{
  "arch": "dit",
  "model": "class-conditioned image diffusion model",
  "dataset": "photos of arthropod specimens (BIOSCAN-5M)",
  "train_examples": 97500,
  "image_size": 48,
  "horizontal_flip": true,
  "conditioning": "class",
  "objective": "v",
  "cond_dim": 192,
  "targets": ["family"],
  "num_classes": 218,
  "cond_dropout": 0.1,
  "norm": "layernorm",
  "activation": "reglu",
  "head_dim": 64,
  "fused_qkv": false,
  "qk_norm": false,
  "moe": "top_k",
  "num_experts": 8,
  "moe_every": 1,
  "expert_mlp_ratio": 1,
  "experts_per_token": 1,
  "shared_expert": false,
  "patch_size": [6, 6],
  "layers": 8,
  "width": 160,
  "positions": "learned",
  "optimizer": "soap",
  "beta2": 0.99,
  "lr": 0.0017,
  "beta1": 0.95,
  "shampoo_beta": 0.99,
  "eps": 1e-08,
  "precondition_frequency": 32,
  "max_precond_dim": 512,
  "one_sided": true,
  "adamw_lr_other_params": 0.0016,
  "grad_clip": 5.0,
  "ema_decay": 0.995,
  "steps": 18900,
  "batch_size": 64,
  "epochs": 12.4,
  "lr_schedule": "cosine",
  "final_lr_fraction": 0.1,
  "warmup_steps": 940,
  "weight_decay": 0.08,
  "adamw_weight_decay_other_params": 0
}
Rows from block 5 of a small class-conditioned image diffusion model, named by matrix and row number. Rows with one number within an expert belong to one neuron, the router's apart. Each number is 128 + 32 x the weight over its row's rms, rounded and kept within 0 to 255. All counts start at 0.
Before each expert's rows are labels from the 100 images, of 14976 (inputs lightly noised), where the router gives the expert most weight on average: "strongest on" is what is common among them. Only what is clearly more common there than usual is listed. The data: photos of arthropod specimens (BIOSCAN-5M).
# router: router (model.blocks.5.mlp.router.weight, 8x160, trained with AdamW), inputs 80-159
# gate: expert gate (model.blocks.5.mlp.gate, 8x160x160), inputs 80-159
# up: expert up (model.blocks.5.mlp.up, 8x160x160), inputs 80-159
# down: expert down (model.blocks.5.mlp.down, 8x160x160, transposed), outputs 80-159

# expert 6
strongest on: order Lepidoptera
router.6 [129  79 135 124  53 150 120 128 134 124 131 100 108 136 128 144 151 151 124 133 207 124 147 134 255 121 105 128 113  98  73 149 156 152  97  90 159  97 108 121  91 127 124 110 117 165 120 129 131  67 126 142 116 129 154 115 100  91 139 138 153 158  82 134 142 217 160  97 104 123 162 102 137 131 104 134  48 118 165 129]
gate.0 [171 128 104  71 137 120 119  84 105 122 116 123 145 129 109 121 115 153 115 141 101 130 100 117 152 103 129 105 182 138  97 130 127 125 124 148 154 179 148 120  95  88  96 105  91 104 165 147  97 102  98 174  93 116 116 133 145 127 129 142 140  32 133 163 147 196  97 116 139 148 134  98 143 145 156 157 169 141  96  96]
up.0 [127 160 100 157 137 113  82 124 132 148 109  91 159 148 103 131 110  97  82 111 131 199 115 171 105 114 179  78 166 196 129  92  71 134 159  89 134 134 153 167 151 162 187 167 141  91 168 167  98  48 100 174 115  99 140 157  88 234 148 104 130  69 152 156 136 161 122 141 148 125 155 180 164 115 108 106  74 134 140 122]
down.0 [ 68 111 141 144 178 109 187 142 153 131 175 136 134 115 168 142 131 121 109 143  93 127 127 146  15 116 132  82 129 172 113 133 104 148 137 122 158 134 132  58 139 114 168 118 150 138 162 133 152 168 119  92 119 132 137 141 124  70  97 194 128  89 109  97 113  61 156 140 160 126 123 119 126 128 107 128 131 100  92 134]
gate.1 [142 110 148 110 176  91 145 122 131 112 132  77 134 147  83 153 132  92 114 146 155 172  85 151 114 133  97  96  96  94  51 149 132 106 168  82 108 175 112 154 122 156 160 127  82  97 160 147  27 101 111 139  80 128  98 132 124  77 187 140 117 148  88 146 113 170 148 196 136 132 141  93 111 129 116 114 110 118  86  68]
up.1 [107 124  96 136 156 143 127 155 128 132 100  76 149 147 121 147  78 156 100 152  94 132 105 128  53 100 142 174 144 144 112 108  64 114 137  74 121 152  83 124 111 114  87 140  78 127 172 120 156 125 147  81 114  95 101  96 116  85 125 139 140 155  99 152 119  80 179 202  77 102 108 100 132 106 105 145  91 116 124 136]
down.1 [114 115 159 139 104 170 101  94 119 133 105 140 130 102 154 141 150 116 154 128 153 103 129 134 110 124 113 109 109 155 174 155 101 145 133  95 109 136 150 127 143 107 119 130 142 138 119 159 228  84 159  34 174 125 118  96 130  99 109 117 141 113 114 155 129 236 115 110 215 151  96 120 132 151 121 106 125 139 107  77]
gate.2 [ 98 125 142 123  85 135 115 180 190 120  63  98 109 137 112 144 139 131 180  76 147 120 150 155 180 115 121 127 164 160 139 188 162 114 129  87 151 110 168  69 173  83 145 133 173 156 114 104 108 148  91 119 112 176 138 114  83 127  81 179 141 154 133 126  82 104 136 104  78 115 125 113 171 187  98  96 117 134 127 132]
up.2 [180 119 112 161 150 149 124  64  59 110 156 124 154  96 114 126  67 119  49 138  92 130 124 120 175  96 129  95  90 113 134 118 116 155  96 151 106 106  74 182  73 141  84 136 127 116 110 157 158  85 138 113 142  96 136 133 174 132 162  62 100 120 112 133 179 152 127  80 154 117 146 134  99 104 141 140 134 133 118 112]
down.2 [149 120 141 122 155 112 137 163 188 138 197 102 119 113 160 122 148 162 189 147 168 120 133 151 166 112 129 161 155  77 133 146  96 134 130 156 117 161 150 157 169 166 127 111 133 137 133 112 198 140 125 103 169 107 142 145  93 133 144  43 102 102 110 129 166  88 156 100  63 119 133 116 146 147 190  74  67 117 146 120]

# expert 7
strongest on: order Lepidoptera
router.7 [145 170 141 155 105 136 106  96 125 129 172  63 151 181 132 127 125 123 115 130 115 124 149 166 178 137 187 113 165  92 103 164 125  93 146 127 139 127 190 133 106 144  12 159 138 172 148 123 171  89  96  66 145 127 126 121 127 215 131  92 172  70 139 108 123 187 164 114 125 106 124 104 188 171 163 158 164 125 186 130]
gate.0 [128  76 109 155 108 112 119 134 115 149 138 157 192 105 119 167 126  70 141 112 188 145 129  94 141 162 163 120 107 108 151 158 142  99 188 119 119 126 117 138  99 138 138  95 130  78 128 139 115 113 173 155 114 177 138 129 135 110 116 138 150 167 130  37 129 105 130 142 124 111  51 152 155 161 125 100 112 110 117 203]
up.0 [121 163 115 120 172 156 135 166 182 165 141 129 109 132  64 130 114 171 121 155  86  86 139 139  99 114  88 136 190 112 129  71 106 140 132 209 179 114 131 121 169 109 142 135 102 207  91  61 135 132 111 140 105 112 147  79 111 118 157  89 136  72 100 169 101  82  73 138 123 176 170  91 108 156  73 170 119 124 124 130]
down.0 [113 149  99 144 151  96 154 114 139 112 102 119  82 124 118 120 107 168 131  48 152 104 129 151 141 123 144  75  90 158  83  87 127 105  87 157 126 149 160 131 146 132 164 114 140  77 132 103 180 169 106 166  92  93 187 161 136 139  94 130 135 158 135 121 146 149 111  93 116 150  46 154 112  78 136 161  78 154 144 141]
gate.1 [131 127 116 102  24 138  86  88 133 113 157 143 121 146 166 137  56 120 145 115 102 106 154 106 172 147 158 111 207 112 119  73 104 108 146 160  98  97 186 126 136 117 151 148 123 120 147 131  92 193 107 146 181 189 144 154 138  79  90 129 147 142 123 120  94 184 145 148 119  96  79 102 111 111 172 142 163 139 114 141]
up.1 [ 76  73 154  67  79 133 101  63 108 131 150 155 159  60 164 120  57 164  95 151 101 144 127  95 175 139 106 136 184 135 146  90 127 193 154 141 129 117 158 129 133 139 111 104 126 109 157 151 100 124  74 169 137 173 168 177 165 129 133 143 110 137 103 156 135 147 114 124  84 130 119 133 123 154 102 128 137 145 131 153]
down.1 [ 84  78 120 149 134 134 129 168 160 141  88 121 101 114 159 144 222 113 133 153 125 129 137 150  94 132 137 116  76 141 141 170 102 130 129 122  91 114 118 140 120 150  99 109 142 108 166 119  96 128  93 169 124 122  78 169  88 121 132 159 124  78 131  69  84 132 146 154 167 155  93 121 136 118  96 150 140 116 117 105]
gate.2 [124 168 124 130 117 129 125 192 103 115 165 120 146 197  99 119  98 134 158 120 122 121 103 141 136 119 142  89 114 115 126 121  92  92 131 132 115 176 171 123 123 136 134 143 151 105 103 121 107 188  96  99 161 182  90 141 110  99 157 202 142 166 120  78 136 202 167 121 108 130  73  87 105 118 188 114  89 124 152 127]
up.2 [167 119 121 152 132 110 106 153 118 160 126 182 136  84 157 103 180 130  73 101 111 158 149 109 141 143 121 163  93 150 123 134 157 165 184 122 140 134 117 150 139  85 151 174 126 155 149 161 171 127 200 154  77 125 177 131 141 157 144 108 143 129 177 182 121 113 108 103 182 115 153 140 130 125 197 133 125 116  98 100]
down.2 [105 116 120 123 111 179  87  86 109 127  84  68 110 138 161 135  89 131 165 124 131 136 161 145 145  97 106 127 239 214 157 104 142 149 116 133 133 142 171 145 116 104 120 154 125 121 133 111 179 138 167 143  70 129 101 112 116 106 120  65 124 159  90 106 122 165 154 127  49 172 127 118 124 133 179 114 136 143 187 163]

# expert 1
strongest on: order Hymenoptera
router.1 [232 136 108 125 166 156 126 132  82 104 195 108 158 174 138 131 142  93  96 107  90 122 142 164 111 119 147 123 122 156  69 124 150 100 139  82 167 121 154  89 111  70 108 154 128 139 138 145 137 145 131  65 120 184 122 101  74 122 107 156 181 104 173 107 107 133 182  49 138 110 128 117 160 158 149 131 118 101 120 114]
gate.0 [140 103 130 124 126 187 113 172 111 113  93 115 116 120 102 161 128 159 123 135 164 113 118 107 139 111  62 141 193 130  50 128 209 134  88 105 149 116  96 145 146  96  96 138 156 118 146 168 132  92 130  72  99 116 144 119 138 110 150 154 100  35  94 105 158  98 135  58  91 130 168 146 103 104  74 118 101 132  73  97]
up.0 [158 125 167 148  80 149 180  77 115 143 190 138 137 115 140 106 148  87  84 158  61 115 124 124  74 120 126 162 104  95 115 117 161 161 158 131 100 137 116 103 134 104 255 122 127 140 150 106 234 156 109 136 121  86 104 121 175 119 126  61 116 178 119 166 149 130 122 109 178 169 138 140 150 115 128 130 148 109 108 144]
down.0 [109 123 122 153 175  37 125 218 136 126 141 135 145 143 130 126 136 133 125 129 156 127 118 135 208 105 127 108 160  85 136 124 113 132 110 106 123 133 135 135 134 141 125 109 126 107 116 114 152 200 123  82  71 120 149 135 129 130 109  97  94 106 172 102  84  95 153 118  33 101 126 128 128 113 128  99  63  86 101 115]
gate.1 [108  96  88 131 108 152 121 149 128 150 160 186 100  81 103 160  94 150 176 125 179  26 162 133 144 112 134 126 121 118  69  97 126  96  70 103 125 116 132 101 114 159 161 116  93  93 100 103  91 126 143 125 134 173 150 122 129 176 159 144 104 169 172 129 156 190 137 122 124 149  78 105 155 103 155 139 110 104  95 154]
up.1 [133 130 160 119 119  95 121  82 155 105 128 128 144 169 231  85 125 161 101  88 112 207  70 148 130 109 146  93 119 122 171 142 106 124 154 160 127 154 143 155 138 101 149 198 165 167 119 151 163  90 116 125 164  90 114  99 120 138  92 131 126  87  97  80  83  99 126 134 136 140 156 128  76 131 131 128  85 175 157 118]
down.1 [131 103 105 121 100 117  98 162  78 162 166 118 132 157 187 107 125 102 153  88 112 206  82 112 183 113 142 179 171  96 149 126 109 122 128 103 127 147 135 154 114 119  92 180 109 148 100 107 136 171 114 101 168 134 124 123 126 150 104  88 128 166 162 165 105 136 132 134 127 144 152 108 167 132 119 118 135 105 113 141]
gate.2 [116 147 148 160  45 126 126 179 164 142 160  79 139 137 112 133 175 112 182 157  69 138 145 147 216 105 128  56 224  92 113 116 216 154 125 136 115 151 152 118 153 137 120 111 151 149 138 144 140 112  92 114 124  81 137 114  87  61 145 119 147 123 124 119 140 141 131 181 156 165 162 119 166 112 122 142  98 137 134 118]
up.2 [137 124 118 123 127 186 156 169 129 115 190 118 153 139 161 194  90 141 128 136  87 125 121 136  99 126 183 135 158 123  97 111  67 145 123 173  87 122 112  75 134  77 117 138 102 157 180 119 144 113  81 108 137 105 104  98 120  79 152 108 174 118 121 114 131 147 202  99 113 159  87 117 147 148 100  96  88  85 103  91]
down.2 [ 95 101 149 149 123 107 149  67 148 146 105 155 105 163 132 124 169 150  93 138 166 107 106  81 129 164 152 115 127  34 155 147  96 149  74  63  91 166 127 136 131 115  99 138 156 136 154 134 140 131  81 103 100  38 137  98 164 173 156 164 155  58 166 131 117  98  92 177 138 112  76 121 129 120 140 157  93 162 128  92]