From a checkpoint of a small class-conditioned image diffusion model.
Model: 7.22M parameters, num experts 8, patch size [6, 6].
Training: soap at rate 0.0017, batches of 64.
Data: 97500 training examples, 12.4 epochs.
Rows from block 2, named by matrix and row number. Each number is 500 + 40 x the weight over its row's rms, rounded and kept within 0 to 999. All counts start at 0. Numbers have three digits each. After the name is the row's rms in percent of the matrix's.
# ada: adaLN modulation (shift, scale and gate of each sublayer stacked) (model.blocks.2.ada.weight, 960x192), inputs 96-143
ada.198 118:517520525388518500538464525443480426487507436538536437451512517508530498529534489502513459489558526523428521581470567480509587500535522506519484
ada.199 106:515448501425476497452510515457491535478584463445665481472395490527501488512517449524500473501563495488497509490481483494501494443468500515528452
ada.200 461:559485439509432508460464542513537513426544548489487527449510447439442511507435480459508522518465438432529449483535482525446492484451425550439516
ada.201 112:474509514473482428476485505521520472534454436561511518601412516525523495515526510529485449419425509531519523472475526561536478525512527526527453
ada.202 116:471495526410533484522477452521461445516405502351497444486412529523545467462533528505456458461494534547510526434477526495528454491565542497527452
ada.203 106:469500530505536491514461457524491482522513473494465509608474546528523470497539514575436496532551505524512528549438503505535521546529546469562440
ada.204 101:482492518502450461522484465503521542564503445520608546649452509510503400499536492517467455469487497536485516565495563525529508597522537499486502
ada.205 110:482474470487444522473486514497529541430587566505525521432490454459443545484441463430505490490449450460549438485565476517447478457474467574453498
ada.206 119:479466525560506518488410476498500476509506490524493495525421531545516463540533486497462480418497523517516533554515554470539448566557526494493409
ada.207 141:505488526450530486542482475453476477527549474462480437552448529546517458410543520568443460511509530519478537480459496469529493507514509573554455
ada.208 112:474489525516492437545480459479480501528493463492522466537435519544511507486546529526487411501516543538433536457523573476541496560519536501543472
ada.209 092:469540537497472473514427505505520517516565515568433544475499479488504500441513484474451421528484511524365520487451582545519551474502516557454544
ada.210 114:481499519494497479505496438482469447501547497464527453486471548534498501496541542524450432458563512534405540497501522470545516549520528556525488
ada.211 098:473531480512470548512440513552515520486391518488478536525530532471499517578464455471546567479499452476517444543574495572460452462473503445470508
ada.212 109:466447528374507397481483482456476506526501500470511466511488562545559455491541545520492482466568525554500535540514548470533437534557545528491467
ada.213 097:496453524497476469506473460532491484435520501567410522368495456516534443446502516516433395559458538505464528361500455533519455521485483499476512
ada.214 130:493466522440500495555548455487485515553524428457535462563477534526508534402539468531475459485447535529471520455469476477535560496503535570522474
ada.215 158:498502502449467478494563506488492550550558467497523497642425494523519506503532491514482454507461477512471520540532491477525447542532531509528412
ada.216 124:503447531512504438501464452490424506511510470520491495498535546540519474431536467518486414479415490529474534491486547516519541574528508554495447
ada.217 112:477486522432453472539499523490503577571474480510469404590411472526505493497537451468506436468539514526402509487511479473515486579505539490486468
ada.218 107:524531489500504557534452500481497504510489517529490552481494477495530514483502513470407439429576512489497526448501522523512438570528471466511502
ada.219 093:475491549530505441566558458487416437464506498522461490426560514525548443458528478517467453483464555539485544464480496445531495517490507550495529
ada.220 111:468460510390474463474479476527469499565506409443563514560366508516466449496529524540455478545526535537545522503420467460529557519536529504468458
ada.221 095:458520543482522455485462470482462508544494506584512478525491470546511513534545491515511436466538486548492533558434473507544517557495535560533426
ada.222 123:488467532471499454520476467454487494537581441483469453548409531523536413485535535556422441491460527528463532515470442452536487580509511521534462
ada.223 119:491484528480488457500449467448472523522514536469497460519510493534499543484532481511449444417471488532518532503528488470512525566499528493512448
ada.224 099:465447527468502441543486464519494524550509487511522459548420526545518493484536560540449446498495515543486530467451516457544467545493531502538460
ada.225 096:494503520444507449462512486454480540553449466443567491560468481538510490417538473507538442522502514528404522499514534454517467521538534505518398
ada.226 119:486477526469505444571501476545465469526557527543513444542483526549510485445535430530495427440447527520517517420454475438520484522475525437519447
ada.227 103:486484513476513423509453454571462488496536422582506503509413535514507504458523608571502437450491544513447513469521474545537440573516505499515515
ada.228 124:465526510524509429481492490470476555526540501459590504581498508547522501490532555541466483581526497527493520475431476538522474540509548575537394
ada.229 285:559484441501439512462482532516532505411541548472470520442525440446448524523433464457531512536464441431557454479540487524445452449454425519442513
ada.230 111:465540535559486517494464500433499465541556481489490499590523522536536469467539454490502438471574517533477536495472500450535487509559558552522503
ada.231 301:570470445511432503460470540503515552419526552478515509436514431446440523500441470451505496515464450421523457470524478512442511498474422528439507
ada.232 109:528475492566451513525463532467496443484467459442423477444548466484500480631486478482437501479577488469518480524591437484485540504520455455469454
ada.233 127:527510458508445565497445544486523507439488515507531517408457449456459522509455459466520489480484459454514466503556517495455430517474434489440507
ada.234 111:476568530421533484563556487536488549548506495471519499547492506547549496483540527511461473448478517533511536489515535445543394508522541360529418
ada.235 096:474630540474498454508563460458482453507550448552487530460521497530541483373528505484497454433474577524529523440482605473533520516543529521505548
ada.236 103:487434514464493420466499456473487478543524538519435484544429510531497507504527452516502504443465498538461509505519509544545453535553550500528472
ada.237 105:507488494426482455526526500475494514506601503496457521469476479509480414488508469509454414383471521494519519496475465459525532618490511514501502
ada.238 114:471494536467492440529477473416475510534615477510530491578499535525510479470542503528470438443486524533478530492507524472548538517486539561538485
ada.239 097:507497539527493479609509453507449514478499472540448455396541506506524507518529513500451446368519551522500537465510564468523431513491495446488528
ada.240 183:568499446498449517469481539553546472406537552491483506425484462439459539534446498470492524514473461433567468453527470524466493469450439547453568
ada.241 116:482425514554499416495511473510467474502503530469457447523520544525515500469516513513480467501532514511530521452453479555523395456534515593503466
ada.242 109:489499512480494508486426507497493428527460495547554513533433533523530451491535514478497483477443528538452527511543556491517483656520527512510464
ada.243 117:469515512493494504515509445452451514545506459489504442593403500534510461523538517558432470522415534521503523518469478527526436610512532554520488
ada.244 245:552482452494438520469466506480511518428572564502489511445462434442457505524441493473504492503450456448534464460544496506459472497467423551436511
ada.245 218:552462453551445557465444540518547480410504537514471524424458445450463529495442477471509543497457461442522458490539484535455484476471439566451551
ada.246 111:511487497458484491475471508513468468519526449443629456506485485505472494490503498507499449469490485491546498490475513500512478473534507428499418
ada.247 093:521476504464498483554425486476502475526487553498506420431496553522523466489521487539453431436563545520431517478501521471509521512533508517501528
ada.248 111:494478526487505482567583475504498469557514451511514514575438463543518423507549486555464466454490530539502525515493480477547443527496531483549461
ada.249 112:461520530525514428509472464464464489527522465530557476576420565546518512449548525529426448472557515538444540450434450496533485488532536559519468
ada.250 108:487463499452489490518453461544592511437396575503547528415448491489512508496494418488485517448544474487540494569560458529488454481476506527462502
ada.251 101:468504518460522451492445462510484477526391444500538439565452557546530539492538548515451464545474487522432532474534527492533493506528552481553457
ada.252 101:491585541428484477552473459469478458525539496506502491514540521520508513454533522504450468424443522526569524439526488505538540524542526548508498
ada.253 099:474547537440495447548485469452483496525453498453468530523447512566545512520548532536472453441462547541474536469464555494525501533510541454521464
ada.254 111:493457510516482491502532483442460521500521460505535482431483483537482479457520518511489437475501520524537518497519450489505549509498517552530460
ada.255 097:447580509546490441513406481549485556505492485515535493531410471543516501467533532558471425503467515527435523439475563480533458508522552514516451
ada.256 110:473486515448517443516471487475496453512569478485492507515508487532518455415525462522496469480504528535429525466498537521512552572504527544570433
ada.257 101:456484537479534484522523469502494485553525486474504467551471519544512503442532508493473506517510525530478527513477579511538457596526546545541493
ada.258 108:490495507458520458561461499482480459546529474539574511502504469549505499527524512545508475457475537508520529415456466487517487573461491507531464
ada.259 113:493477523477518470493488502467484526519516514492464487516515510550511510499532475548477449515479521529498534563514522460528450597504511539531434
ada.260 095:527498468563491489467504513523518490453567485476608464428531484472489478550475520527484509576487490480518488451530541556503482501484478527484447
ada.261 100:458442543544552473552465457522479466530480481454517436542455571525525498430539505529451489500472517538479525420468542544559443573553533567548458
ada.262 106:467585523511474482537469471492505489551532473468482541571413494541503495481536542527499465423491513527481511434470472519541431535548537554519501
ada.263 090:427452528427523430512423464495491562524497506481554531511423550530517454537526563524504480490433518539539506505476613553537543540535543538538542
ada.264 297:570489435497434518473454540518525545432544543486488520467473454441443523527436473456511514505454438433518443470545461519450450484445413545443492
ada.265 104:444469517454500432460499446472471500515519468507553518429509510530506507413526549538458461474523495545496517475460472470544466505531538495534476
ada.266 082:457531523535519495580540464520490545543510460544478445538573514536529489490521535518537475501440537527531514483438536563551509535552537537523465
ada.267 134:522403502479534471486420471513462461495568436540471475474483492518520523448522529499450465481514524492459529465498564463537477579533482446531430
ada.268 284:557485441514441501450484530512538535408525550500494520439505449437447525495431485454505503508457438433515448486518483527451492460449432521442511
ada.269 169:575494450529453507460492550504520542404585524483483526395560440455451511484442470449529505529466452432497462523542521503460453558453425512444484
ada.270 107:489431494504493456568547448528472432497530480459518473457415511507508434506509495547424460402443507507468520513478411444516550541491504429493503
ada.271 112:474438524461515489572526485491469535539509489469574517549448494552522461454542542522470429423532527526475523453493490491539497565516552573543455
ada.272 094:518566522416505476570497483498476437549510458476518473517542540504527530496530468501420515399509509524514514567493532482535469520515512488478477
ada.273 105:445515518489463471495524479550506404537493564444462495558465496525523524496523489570528475442474507507442507552485496537518464564485560521527569
ada.274 094:493469538489491464567520473508491441514574437508510475559495488541514480490538476556451475465518541520466543494519501473547504484509536406546488
ada.275 100:547517456440459491411520513498485493421537479477438538442486457464456504481464564479503502604453475453466473439507576542464435482500466560499463
ada.276 128:486499530434483460506502465472487497531545503482555496591402520532505514430549469540452417452475511518453540468444535491550460526539523525515492
ada.277 100:452474533441496460554493468448417506500424488448575463469520476528532454478532489511438499471541503530511524455480507481533573567552523546518509
ada.278 104:446408524586515456501441509509482484526463490515465478507511541539522463618515558477530488493505486534578523465514543527523459502522516435521437
ada.279 110:502489512545486510516538513493476541493589510508520485501477483522476507461514496530452495424380520507471510502456477511520480544522514524500527
ada.280 124:486459520503484446536498449443482515546518511506516472576472504545528446481547484530433454441519511531493541479517553518540432566535522538511466
ada.281 103:462547504468485416493522486529469529502600418562544547535485520552513517479516524525461457486467494521521514522478543538541502494545557438539468
ada.282 321:561498442494430511468476529499536524419531533476479517454545445433442526508432496446512514509467436436523447499542517523447468485475423532433496
ada.283 118:469534518489495492477547487486528520492536439475531518590441490554491434508533536537474452447527524531461531462503482518534465535511547528508437
ada.284 093:460473520543504438538510450494490480511538496561550540588390460525504483491534542533459487503479489543407530484500509521529436497521543524529461
ada.285 109:476523520466534495543527451494448451520500447585488546490522557556519490452532547553469505524405536525516522449440590499534445545538512501550452
ada.286 100:491486517519518526494456479496477374497520502462557556470525488485510477458511547512478442562456518492543518482447540493500557510564522482514521
ada.287 093:482460543477513461550522494483531456553574537418575517510398507530524454568534469558490481485550503546536523501504511458532445486511542650500466
ada.288 135:536465471471459493469465498502513518410616526526494531366560436467468493510449499496451484494448491468594475467498543542470509477461460513456519
ada.289 106:526519494503472499529477475495549526450547500520456512447545510492486504447498517489541455481491510483483502495474575507523460474486484419517525
ada.290 104:448541515531505477513507492470475547531562508499613446549490521540521475465526499527495462496607487524556517485493520530526453523523546627546412
ada.291 170:522431481474450494460473509474499505403570548484448514409534453450487502511447495478513474512499462460550486466514492529456495445470443537442533
ada.292 092:481515527454501477492501482518497519491510503483582524547469500533512520486527480522517487453563511520488518453497529525526545444514542562524483
ada.293 165:568488444487440486467493525520513509416475593517471487427497434457463535446446462459489448493471466437505461442538461536452478476461422607445523
ada.294 132:497528526486523450601530488475498522551558454496513468544454516544534477511548452553472478436513531529487541477533511495539489558532526522534480
ada.295 127:480552512441523453479572484467460516547532462522502438556459514546498492478533513525444499541564536528423528507452559427526439518511535496555448
ada.296 100:501428548434530499531515476470518450520483476493455531512436509526517466533538466499489438472534538536455525437509475516539483541503534566537480
ada.297 203:551484445510429500466481508482511536402557565480514487422535445449456520502441498458514474511504446432532462481529494502453472514470434553446518
ada.298 099:472532522461526462459491516535511494513506499540410500547448534539517481500530511527478440488541524538433512498478544533543432550514540476540440
ada.299 102:608497458504445548541485536462495474412498540479395486377510472482498515475464510461500479502489497441496472466559465499482426475427451518475512
ada.300 117:497477514443535469544439460513434510518518487527552435478490519543530487504542494550468455460560523526503528479419492441517471589501517471517473
ada.301 421:559482436500438517448478533519536515422531543483504520451500448435448521504435480453523507517461439432529453495540475545435468481461431530437497
ada.302 112:568485471519452526494505504478478411443512498562524452403502449462491482443458483523477455527443494466510468467504407506455443532480440507471503
ada.303 102:484407511451497471549500477503513498512522512508513486522440467524518531499515520552437430416421541516511511477512535513544473452568512473533418
ada.304 116:499523528518477423490489495477462441524521489465551471502511542534511471479543487491528426513565490537443523427490535434531478559505511565498443
ada.305 469:562461436507441493454482531504525514418544555474512515452522441445440530498436476449508502505451439429532452479518487509449463487453418501446487
ada.306 113:478447538455508457511462448545497468537575441498441397501431548538512470453532479531484448495441522513452518496464503491531489544554519502536460
ada.307 098:483554530420474471552488483501457481555581492484599529480563447536517463437517469497491466533456515529521508473488495462503578533496488510494467
ada.308 135:568452470548461513502478521513497497451491523496449509410542465458483495491469439442439473505520487450557481437530535470466468437497447492449524
ada.309 100:485573543388516500565577502466465414530575479504517549492498563529501487502528505528500420500516522522413529469492540530529567518507514514522385
ada.310 124:490499528414513494548473467493463511511554490481564500537520527520525480479539525526444470469370522536478537379481543484530470577564518515521426
ada.311 112:463502513480487436532504461493474494503537499503555473614397507536529486465549499539481462440533519529485532487500500463530458590517542548519456
ada.312 106:450532526521504495506517496505517489521487438551489509581456501546521488496536510494492491482491504531459526485542587506517393512503541518521445
ada.313 098:490535529512530431553527457492464491510575455532534451611457528551486533482536513528439518494486503527387509465415499492540517532495550486528485
ada.314 099:470437524417523482483544478513502503502487489511544513479526548545498482454521526546450423506543520517557520428441543506523490433517532463537463
ada.315 107:493519538506522498541545490515504469533526476439558487564502468525527457465534505540493481501484543514476519486477501501538553542540541511546489
ada.316 420:556470437486437511456465530517535534429533564472504496440496447441443522510438477449504502512469441431532449477534488531445463475453419540437507